From a checkpoint of a small image classifier.
Data: trained on stained colorectal tissue patches (NCT-CRC-HE-100K), 45211 training examples, 42.2 epochs.
Rows from block 5 of a small image classifier, named by matrix and row number. Rows with one number within an expert belong to one neuron, the router's apart. Each number is 50 + 10 x the weight over its row's rms, rounded and kept within 0 to 99. All counts start at 0.
After each expert's rows are labels from the 100 images, of 14976, where the router gives the expert most weight on average: "strongest on" is what is common among them. Only what is clearly more common there than usual is listed. The data: stained colorectal tissue patches (NCT-CRC-HE-100K). In brackets: how many of the 100, against the usual share in percent.
# router: slot weights (model.blocks.5.mlp.router.weight, 32x160), inputs 108-159
# up: expert up (model.blocks.5.mlp.up, 16x80x160), inputs 108-159
# down: expert down (model.blocks.5.mlp.down, 16x160x80, transposed), outputs 108-159

# expert 10
router.20:68 57 54 31 44 41 24 46 55 61 59 57 56 35 55 55 65 38 44 35 73 60 59 61 57 55 70 41 42 59 46 62 57 49 63 44 35 64 40 58 56 38 45 52 54 56 31 40 40 34 49 55
router.21:54 67 56 51 53 62 40 51 40 65 41 46 39 64 36 58 53 59 48 36 40 48 44 38 58 47 52 39 55 54 51 35 41 35 38 56 53 57 36 39 50 51 60 51 37 43 44 40 54 49 41 62
up.0:65 30 48 46 56 51 60 38 54 38 48 42 58 46 59 21 49 59 73 62 52 44 59 59 32 47 47 42 50 56 49 51 59 48 68 34 60 34 62 44 63 49 54 59 51 45 58 44 60 53 41 61
down.0:64 37 58 35 61 53 52 50 53 45 57 65 66 49 57 43 53 41 40 71 45 59 42 41 58 52 24 50 52 54 47 41 53 32 59 34 53 60 43 32 65 58 48 49 64 44 48 52 51 41 37 59
up.1:53 55 42 48 32 60 40 53 44 50 27 63 55 80 50 54 73 56 37 42 51 58 38 53 71 41 45 43 50 43 38 46 43 46 44 46 49 61 53 30 40 51 75 47 43 47 53 50 60 44 30 36
down.1:45 51 64 51 46 55 46 43 24 72 51 39 48 54 50 61 36 72 29 35 59 51 49 45 39 48 58 47 57 43 36 55 55 46 37 58 42 46 64 51 62 52 49 70 61 47 54 62 36 24 54 54
up.2:51 42 46 44 63 47 66 39 64 34 45 41 63 48 51 32 49 44 64 64 56 45 55 54 29 57 37 49 41 49 37 49 54 62 53 45 38 37 75 51 42 58 30 47 49 48 69 57 65 62 48 56
down.2:52 56 45 48 51 61 46 27 48 22 56 40 50 53 64 50 57 59 52 31 51 53 54 48 66 51 38 48 58 56 50 62 53 62 59 42 36 42 59 43 50 32 57 57 56 68 47 42 59 42 58 52
up.3:63 45 35 55 41 51 54 51 46 43 58 70 40 54 45 49 59 56 39 50 37 41 40 61 64 49 58 69 56 48 49 71 46 40 55 58 64 61 32 48 57 56 51 37 65 32 56 57 39 43 52 51
down.3:60 38 52 42 55 57 63 44 51 45 47 48 52 52 42 46 40 53 55 58 59 42 29 62 54 38 44 63 39 57 46 59 44 33 39 51 55 60 51 60 47 69 45 58 57 59 69 68 62 51 59 42
up.4:37 48 51 64 27 60 39 54 37 50 62 35 57 54 54 49 59 40 36 39 42 31 52 51 55 47 40 38 61 48 36 50 50 40 43 58 51 57 66 53 54 52 53 48 30 49 75 66 47 52 52 64
down.4:47 63 57 60 55 67 42 44 37 51 50 48 44 49 63 59 40 64 47 46 40 50 56 40 52 54 55 34 56 40 51 43 42 53 43 43 39 61 59 34 47 55 57 59 49 33 43 44 39 48 41 41
up.5:51 48 34 50 65 60 51 40 47 45 49 36 62 45 54 31 53 51 57 46 51 44 69 56 45 45 56 50 41 65 54 50 69 56 56 48 55 29 70 45 45 45 43 45 42 58 48 52 49 50 44 53
down.5:56 48 59 52 47 48 39 51 44 46 49 65 52 51 48 49 57 38 31 48 44 56 47 44 52 51 35 39 62 62 46 31 36 58 48 40 35 57 43 52 52 39 69 54 66 61 46 38 37 53 35 41
strongest on: tissue: smooth muscle (56 vs 13.4); tissue: debris (44 vs 11.3)

# expert 5
router.10:52 36 53 49 65 58 16 33 48 70 71 40 38 58 49 41 55 38 53 40 61 62 53 73 66 41 62 49 55 51 45 47 42 49 48 53 48 74 53 50 41 46 59 47 57 57 60 37 75 48 38 52
router.11:70 45 60 56 41 56 40 41 47 64 49 49 50 40 37 54 42 45 45 48 68 74 59 32 57 49 51 37 32 34 59 57 45 41 58 32 39 54 57 38 47 41 64 41 44 50 57 44 49 50 39 63
up.0:35 52 42 65 48 53 53 54 38 43 52 31 41 67 62 28 57 31 57 40 40 48 54 58 29 31 41 49 71 54 59 37 54 56 33 37 62 42 57 53 61 45 48 64 41 70 45 43 68 56 37 49
down.0:33 47 44 58 53 43 46 54 53 55 68 42 31 52 43 66 40 54 45 40 52 47 61 52 46 44 51 54 63 34 54 59 37 52 61 64 48 49 42 73 63 53 38 37 55 47 46 55 52 59 65 56
up.1:44 44 42 53 50 58 61 61 57 41 45 60 68 49 56 47 43 53 30 54 45 49 37 56 47 45 30 55 50 60 40 43 51 67 60 55 50 49 59 58 48 64 41 34 63 53 51 45 46 72 46 45
down.1:55 49 40 33 32 50 47 42 44 44 39 47 63 24 25 62 33 58 51 34 35 56 35 61 50 43 54 50 66 56 39 68 50 50 56 60 55 56 50 48 56 46 50 26 43 33 54 56 54 57 64 46
up.2:35 53 50 65 53 56 42 61 40 46 51 65 60 63 65 42 59 29 43 56 39 58 66 63 40 41 47 45 53 53 47 40 56 60 44 39 75 39 64 49 51 48 52 49 54 75 49 38 55 42 28 49
down.2:43 53 50 55 45 39 51 45 61 46 44 58 51 59 46 72 62 38 55 54 45 60 60 50 37 27 30 45 58 58 53 38 38 62 56 40 52 59 47 64 54 40 47 47 50 52 41 44 55 63 56 47
up.3:36 50 57 56 46 55 46 50 43 39 75 63 49 77 43 52 66 37 48 43 55 44 53 53 52 41 52 45 71 42 44 45 48 41 23 52 44 61 56 42 44 43 58 64 47 63 50 45 59 48 62 51
down.3:50 52 56 45 67 47 48 46 45 39 50 40 30 44 37 77 37 59 58 44 49 53 73 49 39 29 63 59 64 29 51 59 45 51 44 60 48 33 44 62 63 59 61 43 43 35 31 45 36 64 54 38
up.4:48 51 48 68 53 55 58 51 45 33 53 53 72 73 68 47 48 47 47 52 46 59 44 69 46 41 37 53 57 57 42 46 45 57 48 52 65 36 62 49 47 47 56 54 52 56 36 30 45 44 38 36
down.4:39 49 53 48 43 39 44 50 50 56 55 52 60 57 40 44 42 44 61 60 46 45 35 73 42 32 39 47 53 45 50 55 46 47 53 39 58 57 53 72 61 48 34 38 58 57 59 48 68 62 46 58
up.5:40 56 50 48 55 56 61 47 49 33 60 53 45 56 70 43 74 57 60 50 43 38 59 64 41 49 43 59 58 42 46 45 45 63 52 57 63 35 41 48 52 47 41 56 53 60 22 52 53 38 54 41
down.5:51 49 28 44 36 48 54 42 55 58 43 55 38 53 38 67 64 52 55 56 48 47 45 48 45 57 37 51 52 54 62 56 42 45 65 55 34 64 36 59 47 49 38 36 44 35 50 61 50 58 56 56
strongest on: tissue: tumour epithelium (63 vs 14.9); tissue: normal colon mucosa (31 vs 8.6)

# expert 13
router.26:43 46 53 44 59 43 61 52 60 55 52 58 69 49 71 58 75 55 37 52 32 45 66 66 52 42 59 42 57 49 56 55 60 58 54 37 53 41 61 56 48 57 65 37 64 39 29 45 47 47 66 28
router.27:55 57 40 44 61 55 39 58 61 47 69 62 59 55 41 47 66 46 32 25 48 55 62 39 46 48 58 43 66 30 53 43 42 47 49 44 62 53 56 34 52 46 46 63 54 58 36 38 30 37 44 47
up.0:61 59 27 32 53 37 53 29 49 54 64 54 48 47 52 60 59 67 58 48 44 33 67 59 44 71 63 46 55 50 61 46 56 54 45 50 48 53 48 48 49 38 61 54 35 72 40 37 48 47 31 50
down.0:49 58 37 49 44 56 39 50 31 71 43 48 45 59 62 62 61 49 60 51 41 42 54 52 38 46 62 42 67 46 66 67 46 55 54 56 75 39 51 56 71 53 50 40 46 63 45 45 56 48 43 51
up.1:41 35 47 63 49 38 56 33 68 56 52 47 44 51 55 52 48 63 42 65 50 63 46 49 35 44 38 69 52 60 59 62 42 55 58 42 51 56 48 47 34 62 44 40 74 46 42 54 19 46 46 53
down.1:48 47 42 43 66 47 57 53 50 38 47 39 48 48 68 50 46 51 32 57 59 50 47 47 43 69 36 56 61 48 48 52 45 74 55 53 36 40 48 59 39 60 50 40 57 32 60 43 36 46 65 56
up.2:52 55 64 46 54 41 52 46 50 65 50 46 38 55 43 40 45 50 66 54 68 59 51 32 55 48 49 48 68 59 54 26 60 48 45 54 52 52 48 48 43 43 56 51 38 63 70 40 56 60 52 53
down.2:47 62 45 61 58 53 42 54 39 40 49 79 57 60 28 60 58 51 57 53 41 57 53 59 58 29 60 21 46 63 48 36 43 42 41 52 56 64 45 50 44 66 47 45 49 60 52 49 66 47 53 49
up.3:68 45 45 32 46 48 50 50 45 59 38 38 38 55 29 48 42 68 49 38 44 56 48 29 45 53 52 42 50 56 47 39 53 44 50 59 41 58 44 63 47 44 52 64 42 50 59 72 54 44 67 64
down.3:41 76 50 52 47 47 62 58 58 60 46 57 62 49 41 47 57 32 68 41 38 54 42 61 64 49 61 50 39 41 43 47 42 47 46 57 37 45 57 31 27 42 50 71 43 66 36 32 54 53 61 38
up.4:53 54 63 36 58 44 49 57 51 72 48 48 40 56 32 44 31 41 66 44 59 60 51 22 46 57 47 53 51 52 43 40 55 45 42 60 45 48 54 47 43 63 56 57 56 54 70 51 55 60 49 49
down.4:56 53 51 50 51 61 55 54 61 45 48 62 63 49 49 46 45 40 54 59 39 51 56 50 59 50 44 41 64 64 52 49 45 59 61 41 60 58 64 48 44 58 48 58 53 68 39 41 63 38 45 55
up.5:58 51 52 52 51 47 57 51 58 67 46 41 44 42 48 37 41 57 64 47 68 49 51 42 59 75 62 66 44 45 48 49 55 38 47 69 57 42 41 52 41 53 41 36 46 60 68 56 48 60 41 63
down.5:37 35 49 55 52 58 70 21 46 54 53 43 54 58 67 49 50 70 52 39 41 40 53 40 61 53 45 62 51 63 55 42 50 49 71 58 52 43 48 57 47 50 45 34 58 41 60 58 47 57 67 44
strongest on: tissue: lymphocytes (28 vs 11.3)

# expert 3
router.6:47 50 58 50 58 50 61 66 58 43 58 47 64 43 55 39 40 43 46 50 26 43 38 53 62 49 39 41 56 59 34 36 44 44 40 51 54 57 51 47 46 54 43 52 43 49 53 54 47 58 34 43
router.7:45 54 57 41 67 66 58 46 55 49 54 49 56 57 58 41 54 41 61 54 58 67 55 61 53 42 56 44 51 39 45 37 59 41 58 42 63 44 53 20 36 67 61 67 64 56 47 26 54 43 42 50
up.0:57 28 36 40 35 46 61 32 52 45 42 61 32 60 54 29 53 55 39 51 47 53 45 49 57 51 46 44 56 67 67 47 28 64 56 45 44 68 34 43 46 43 69 69 53 46 56 44 66 58 47 59
down.0:29 47 59 70 46 37 44 59 36 55 48 60 46 51 60 52 58 35 56 59 55 68 60 45 31 28 47 38 62 47 51 47 47 62 45 31 45 62 38 50 63 39 60 62 59 47 51 44 35 48 59 50
up.1:44 56 61 58 55 53 52 55 43 59 72 58 44 47 59 31 59 41 59 55 61 62 64 35 50 57 55 49 60 43 45 20 42 49 30 33 58 49 50 45 44 49 59 55 42 59 37 44 34 46 41 55
down.1:38 50 42 55 67 57 46 43 43 40 45 70 51 70 46 43 54 61 60 56 60 65 48 61 40 37 53 47 49 43 36 37 51 53 37 41 72 58 45 46 47 58 51 54 58 58 54 32 48 56 38 63
up.2:45 50 46 58 49 50 61 54 57 55 64 44 20 42 41 50 47 59 73 52 61 46 55 42 46 55 42 55 62 48 54 43 37 54 53 52 44 63 35 60 45 49 34 47 46 46 50 58 43 63 49 69
down.2:45 58 66 43 56 70 50 73 36 58 61 38 47 27 39 45 53 61 38 56 38 47 35 31 60 39 51 34 44 58 45 35 29 50 46 51 50 57 50 51 35 65 49 34 42 40 53 58 59 54 58 61
up.3:52 32 46 56 48 49 56 34 46 61 50 50 44 47 39 49 59 63 48 52 58 60 54 41 35 54 58 54 60 30 51 53 45 49 45 38 43 71 49 49 54 49 56 38 55 42 56 70 49 26 44 72
down.3:65 53 47 67 35 49 52 34 46 53 59 61 50 66 57 54 66 58 47 66 29 40 34 59 68 44 60 54 46 50 43 59 31 35 48 59 45 53 57 40 32 63 45 45 49 54 52 46 49 45 45 52
up.4:39 49 59 53 24 47 56 60 51 49 46 59 56 51 63 74 62 46 23 48 25 57 53 48 66 53 49 54 59 44 49 55 43 55 48 54 48 58 46 64 58 43 44 39 57 51 47 61 41 45 58 50
down.4:53 44 56 29 34 36 67 49 53 51 48 55 49 48 43 52 58 47 59 57 53 51 40 51 52 43 46 49 42 48 63 47 49 70 75 64 50 47 34 55 58 58 44 60 40 49 24 37 64 57 54 39
up.5:63 54 39 39 38 37 62 41 57 60 39 36 47 39 54 43 42 66 39 46 42 47 55 36 55 79 44 56 46 65 59 44 58 62 57 45 34 57 47 71 53 34 43 53 53 39 45 62 46 54 68 54
down.5:40 46 38 45 43 50 58 55 42 45 53 44 61 55 50 73 48 65 43 50 54 40 31 46 53 62 44 62 46 58 40 74 44 54 55 59 40 45 52 51 40 54 44 46 52 45 45 64 45 66 58 44
strongest on: tissue: adipose tissue (50 vs 10.2); tissue: mucus (36 vs 9)

# expert 15
router.30:51 53 41 58 43 37 50 55 46 53 60 49 49 30 57 43 46 39 50 50 65 35 50 50 43 47 54 44 40 54 58 59 73 61 62 55 43 32 48 45 59 53 53 51 54 30 61 72 42 57 50 30
router.31:33 56 40 51 42 40 50 65 51 65 64 45 26 44 69 30 55 54 52 55 64 42 41 49 41 50 47 60 62 52 50 52 65 54 74 50 60 47 37 53 49 61 39 34 52 57 68 63 46 39 53 57
up.0:59 53 54 49 45 45 37 57 52 40 36 56 63 60 49 56 53 48 57 42 55 47 47 49 65 57 64 38 55 47 50 34 39 45 19 41 46 62 60 59 49 34 50 64 47 58 48 48 65 49 61 59
down.0:43 60 60 53 49 56 45 48 46 51 53 48 44 54 43 58 32 45 46 41 46 39 44 47 69 36 46 34 60 58 66 59 50 36 37 65 50 49 23 65 52 64 48 56 50 50 62 45 59 64 42 42
up.1:48 57 56 53 59 50 36 55 49 53 55 54 47 34 68 46 23 44 58 71 59 71 70 46 36 43 62 63 54 36 48 47 62 44 56 33 51 22 50 46 58 55 46 50 53 52 45 46 28 45 36 64
down.1:52 37 64 35 48 38 53 61 44 41 43 56 60 47 53 52 75 41 50 55 41 40 41 63 57 48 49 61 52 59 42 42 64 66 44 40 53 57 53 52 65 37 59 59 72 47 55 59 43 44 51 48
up.2:50 64 40 60 36 46 73 67 69 56 52 43 54 62 70 41 66 48 31 41 49 44 41 40 44 58 41 67 59 54 40 37 49 51 43 42 68 49 51 59 62 43 32 49 35 76 47 69 54 46 59 45
down.2:31 56 64 47 42 52 49 36 44 53 38 57 58 53 63 69 43 43 49 54 45 67 58 46 53 50 52 35 56 62 68 54 44 69 64 38 44 52 31 45 53 58 55 59 46 51 29 29 46 48 61 34
up.3:52 42 48 57 53 51 56 76 58 74 59 41 42 46 45 47 51 57 44 44 42 51 52 26 63 56 45 47 55 47 56 43 38 50 60 56 58 50 38 56 45 60 40 34 33 46 61 53 44 66 38 46
down.3:50 38 48 47 42 49 70 71 50 58 46 35 59 58 48 60 66 51 49 42 47 35 40 42 53 64 51 37 60 33 36 40 58 74 53 61 50 53 58 62 44 53 44 46 52 43 41 73 46 63 57 47
up.4:55 46 45 57 53 59 40 44 36 53 33 43 61 63 33 60 43 49 67 39 45 53 51 54 55 37 59 52 41 45 43 42 40 27 24 41 51 51 52 41 46 36 48 55 68 57 51 43 41 43 41 54
down.4:54 37 51 50 52 51 60 71 58 44 70 48 56 66 49 50 64 54 49 33 37 33 42 45 41 39 34 41 57 63 48 48 46 52 40 49 62 51 74 68 51 42 45 39 40 60 61 49 54 56 45 58
up.5:45 49 52 57 58 51 37 44 46 52 56 58 47 50 72 60 45 52 64 63 56 53 71 59 47 40 55 51 47 42 49 59 46 49 40 34 54 33 42 44 47 42 57 60 68 49 41 38 19 36 41 61
down.5:63 48 62 30 46 46 45 61 55 38 50 56 66 29 43 58 62 44 50 62 43 44 38 57 49 42 49 47 52 58 49 37 69 62 47 42 56 62 73 57 69 33 57 44 51 50 53 56 49 45 49 46
strongest on: tissue: smooth muscle (93 vs 13.4)

# expert 7
router.14:54 40 38 46 68 74 54 34 46 51 47 43 47 55 52 54 33 67 65 42 57 44 61 62 57 67 56 41 41 49 43 58 49 44 48 56 44 37 55 46 45 48 53 52 73 48 54 65 31 40 63 53
router.15:49 45 53 44 32 49 55 43 39 54 61 25 40 48 39 34 39 58 63 49 67 45 59 65 43 34 51 50 68 54 43 51 56 46 58 54 47 55 50 38 39 42 61 69 50 52 59 51 47 60 53 48
up.0:52 58 46 66 75 63 52 72 47 55 62 47 51 67 57 48 50 47 56 50 55 49 52 37 50 57 44 63 50 52 40 33 56 49 38 58 61 47 49 43 36 52 39 48 58 54 38 45 48 53 47 63
down.0:43 63 47 57 27 43 60 46 46 36 70 50 46 63 55 71 69 52 48 42 36 33 37 52 62 52 54 42 53 49 40 60 46 62 38 51 43 53 50 54 48 29 35 43 47 43 50 61 47 42 59 40
up.1:53 62 59 56 69 53 54 52 59 37 62 61 64 70 68 34 61 48 44 65 60 54 51 58 52 38 42 65 51 44 37 39 53 53 49 30 61 39 54 47 34 59 41 44 57 63 43 33 46 42 31 57
down.1:39 55 62 54 43 46 60 61 45 49 52 62 56 56 38 70 65 47 49 46 42 42 41 62 54 49 38 55 70 63 38 45 35 57 33 56 52 67 52 59 41 54 31 46 51 41 52 48 58 55 52 50
up.2:60 63 78 57 72 45 53 67 49 63 50 47 44 48 44 49 36 47 50 42 49 46 51 27 53 64 47 63 43 49 39 33 34 44 49 60 52 52 50 59 45 53 47 39 48 48 52 60 52 52 39 63
down.2:43 52 48 42 36 53 61 46 53 42 49 69 69 48 57 66 48 51 43 40 46 33 46 44 61 55 50 44 30 49 45 68 60 36 39 57 43 55 53 51 50 52 50 49 68 38 48 54 56 48 47 39
up.3:53 42 56 51 57 55 61 58 66 40 49 64 57 70 61 33 61 44 35 63 65 47 35 46 47 61 30 59 45 50 40 45 66 47 59 39 54 47 56 46 47 48 29 39 64 63 59 39 71 45 41 58
down.3:42 61 60 60 41 51 59 57 38 46 53 52 54 56 47 57 62 46 44 43 41 36 45 57 61 47 47 32 64 55 34 46 39 50 37 55 55 59 66 41 51 43 51 46 54 37 54 51 51 48 41 46
up.4:44 55 34 59 35 49 50 48 50 38 53 51 42 67 49 45 62 43 50 39 57 35 47 59 40 36 53 42 68 43 50 47 60 33 34 48 61 52 44 39 53 53 49 73 39 59 51 48 63 58 51 42
down.4:58 28 65 49 44 38 54 44 29 51 35 61 54 44 29 60 56 47 51 53 41 48 29 61 58 36 33 38 58 61 67 66 36 39 46 47 52 66 38 49 54 60 56 56 58 34 60 53 48 52 43 50
up.5:37 45 50 61 54 60 60 43 48 50 54 51 30 47 54 41 44 35 61 57 61 54 61 55 36 38 30 59 65 63 54 39 62 60 47 29 63 51 47 41 43 47 58 52 53 62 52 43 44 43 42 55
down.5:37 41 56 62 46 32 68 55 38 65 63 54 39 45 34 54 63 40 70 56 35 52 44 52 47 33 48 44 59 63 58 56 36 55 33 37 45 72 37 44 51 39 45 61 61 42 51 54 47 44 56 58
strongest on: tissue: debris (50 vs 11.3)

# expert 14
router.28:74 56 45 41 44 43 50 50 48 49 62 47 30 31 49 65 53 37 65 47 58 57 58 58 56 45 60 58 57 51 66 59 50 38 42 58 43 45 32 58 49 52 51 30 62 60 39 58 23 52 55 44
router.29:41 37 55 58 32 45 58 60 27 48 61 45 34 35 52 56 71 54 56 42 52 48 53 57 46 44 52 46 61 59 71 51 44 42 51 48 59 45 42 52 53 48 64 51 56 55 49 41 55 62 58 31
up.0:59 44 47 54 48 57 47 52 58 58 44 56 43 58 45 62 70 59 58 35 55 46 59 42 69 52 68 39 52 32 58 39 49 32 37 47 36 65 44 38 46 56 44 49 34 45 39 48 67 61 51 58
down.0:69 46 52 58 42 31 51 55 45 60 66 50 42 44 57 59 55 44 61 57 38 49 59 37 62 39 52 47 47 51 54 59 44 37 55 45 52 49 25 68 57 47 49 36 45 49 33 50 25 35 61 42
up.1:66 49 42 54 41 57 38 47 54 59 56 53 48 55 37 51 72 47 52 28 45 42 63 54 59 45 66 44 62 41 63 48 38 37 35 45 61 55 44 45 51 41 52 48 35 52 53 50 82 41 35 63
down.1:47 48 39 56 34 45 50 41 60 61 65 47 33 42 50 54 34 49 59 47 50 52 58 43 60 39 63 59 46 49 63 60 53 44 50 57 52 52 10 58 55 44 39 47 42 46 41 62 29 55 70 51
up.2:50 49 53 49 58 60 37 41 42 31 48 57 77 67 52 44 55 49 30 45 52 41 35 56 53 49 40 34 37 51 34 54 50 49 31 53 55 48 75 44 48 49 45 58 61 53 53 34 66 42 41 58
down.2:51 51 40 59 46 38 49 63 38 37 50 48 44 41 48 44 57 46 54 44 40 42 28 44 50 49 43 58 64 62 56 56 53 56 54 51 72 52 19 56 47 78 43 59 54 41 52 56 43 71 65 41
up.3:60 40 57 40 77 49 49 52 64 50 42 42 58 54 34 34 48 42 52 55 50 44 55 54 55 62 69 35 34 46 42 43 61 62 53 44 66 35 62 49 38 55 38 51 49 61 59 33 52 45 42 57
down.3:40 47 55 58 58 63 49 47 51 42 40 67 51 65 49 44 40 66 44 57 56 54 44 53 38 48 49 59 36 45 45 62 23 33 52 46 57 57 52 50 43 61 49 47 63 43 57 52 48 60 36 68
up.4:61 38 40 35 36 43 28 30 41 54 46 45 61 45 52 48 60 47 45 44 57 53 37 60 57 63 55 54 46 55 55 79 54 47 50 51 41 54 46 43 55 43 60 51 44 55 54 50 56 38 51 41
down.4:37 70 41 51 24 51 45 59 45 69 52 49 45 55 66 49 41 39 34 40 46 50 32 34 48 47 39 56 45 58 62 45 57 50 49 51 45 43 26 39 55 38 43 83 40 49 49 48 33 51 59 42
up.5:49 60 53 56 66 42 62 58 56 59 49 49 34 35 54 58 39 62 72 65 50 57 70 41 33 55 58 48 43 39 51 37 52 47 52 50 38 42 46 64 47 71 55 49 49 30 42 43 23 61 66 47
down.5:60 40 67 49 62 45 50 62 45 42 50 58 58 39 41 56 54 60 47 70 46 48 64 62 49 34 47 31 46 57 35 49 33 52 43 44 61 55 58 55 60 51 57 34 60 43 33 48 50 35 44 40
strongest on: tissue: debris (90 vs 11.3)

# expert 9
router.18:48 56 61 44 61 57 37 46 44 44 53 54 69 45 52 49 43 44 51 56 44 60 65 58 50 37 55 48 47 47 44 43 71 52 45 23 70 34 63 53 58 36 50 48 51 73 49 34 38 36 34 59
router.19:49 56 68 46 64 47 43 71 51 64 35 57 63 51 57 51 30 43 64 52 70 68 55 42 60 50 58 54 45 50 41 37 59 41 38 45 71 41 76 52 54 53 56 47 61 61 47 38 44 50 43 45
up.0:73 44 59 48 55 53 49 42 47 37 25 54 57 42 32 35 44 57 33 62 55 46 54 47 47 48 42 52 29 46 43 48 54 45 51 48 55 44 60 55 43 58 38 58 65 42 57 46 54 49 44 66
down.0:69 48 54 41 68 50 41 38 36 40 45 55 47 38 39 41 59 64 55 67 45 55 49 64 48 40 45 62 59 46 53 53 32 44 49 37 54 66 55 58 46 41 51 36 59 55 54 67 45 42 48 62
up.1:42 42 54 51 41 42 55 46 47 61 53 61 26 61 54 51 50 57 47 44 66 43 33 62 52 58 43 50 57 77 60 59 38 45 63 54 47 55 31 54 23 61 44 49 57 46 63 54 49 43 62 54
down.1:54 60 65 52 48 45 44 52 55 51 42 59 78 60 53 48 41 40 32 55 42 54 46 51 71 47 42 45 54 74 43 34 53 49 39 54 57 44 50 47 52 49 47 48 55 59 52 42 67 33 34 39
up.2:45 69 50 57 46 56 30 50 54 57 55 65 28 51 45 67 43 53 61 48 45 53 57 38 51 52 59 62 64 33 52 47 41 41 47 52 46 57 36 62 55 46 52 30 51 60 52 60 38 56 37 59
down.2:39 59 27 43 34 47 50 51 42 68 50 46 49 68 39 47 46 41 45 32 61 40 42 39 59 62 54 41 52 37 62 53 57 49 49 68 43 54 39 46 70 60 63 78 36 44 45 45 57 64 42 48
up.3:41 49 52 51 58 53 53 58 53 70 52 50 43 51 42 56 49 48 59 59 46 62 47 37 57 55 53 51 47 43 66 50 46 58 59 51 45 54 32 45 48 58 46 33 55 38 42 49 55 62 50 53
down.3:41 41 37 28 34 40 50 52 41 48 49 56 75 40 57 43 49 43 31 55 57 56 48 52 62 68 55 53 40 47 45 57 64 60 72 56 48 30 44 40 56 59 39 47 43 52 53 40 54 48 50 31
up.4:62 51 33 48 40 38 60 44 50 51 49 47 19 43 52 54 51 66 29 49 51 33 33 53 43 63 48 62 50 68 46 63 35 60 52 60 30 54 40 51 42 67 47 49 59 24 48 76 49 47 60 52
down.4:57 40 58 61 53 56 49 48 48 63 66 51 55 43 60 41 54 31 50 64 42 62 49 44 56 48 46 59 63 63 51 48 39 51 60 32 56 58 44 37 47 28 47 36 32 57 53 50 29 30 48 70
up.5:61 42 46 58 50 46 43 32 49 48 52 59 57 65 51 48 55 51 44 51 43 51 47 57 77 44 65 62 32 56 51 59 47 37 71 51 49 53 44 47 46 51 49 29 55 47 67 51 42 33 52 44
down.5:48 67 35 65 55 66 55 39 39 46 43 46 55 71 56 36 51 59 59 48 63 60 51 62 66 58 64 49 38 57 55 41 55 34 47 62 75 45 46 41 57 63 51 37 32 48 60 39 54 63 39 41
strongest on: tissue: mucus (77 vs 9)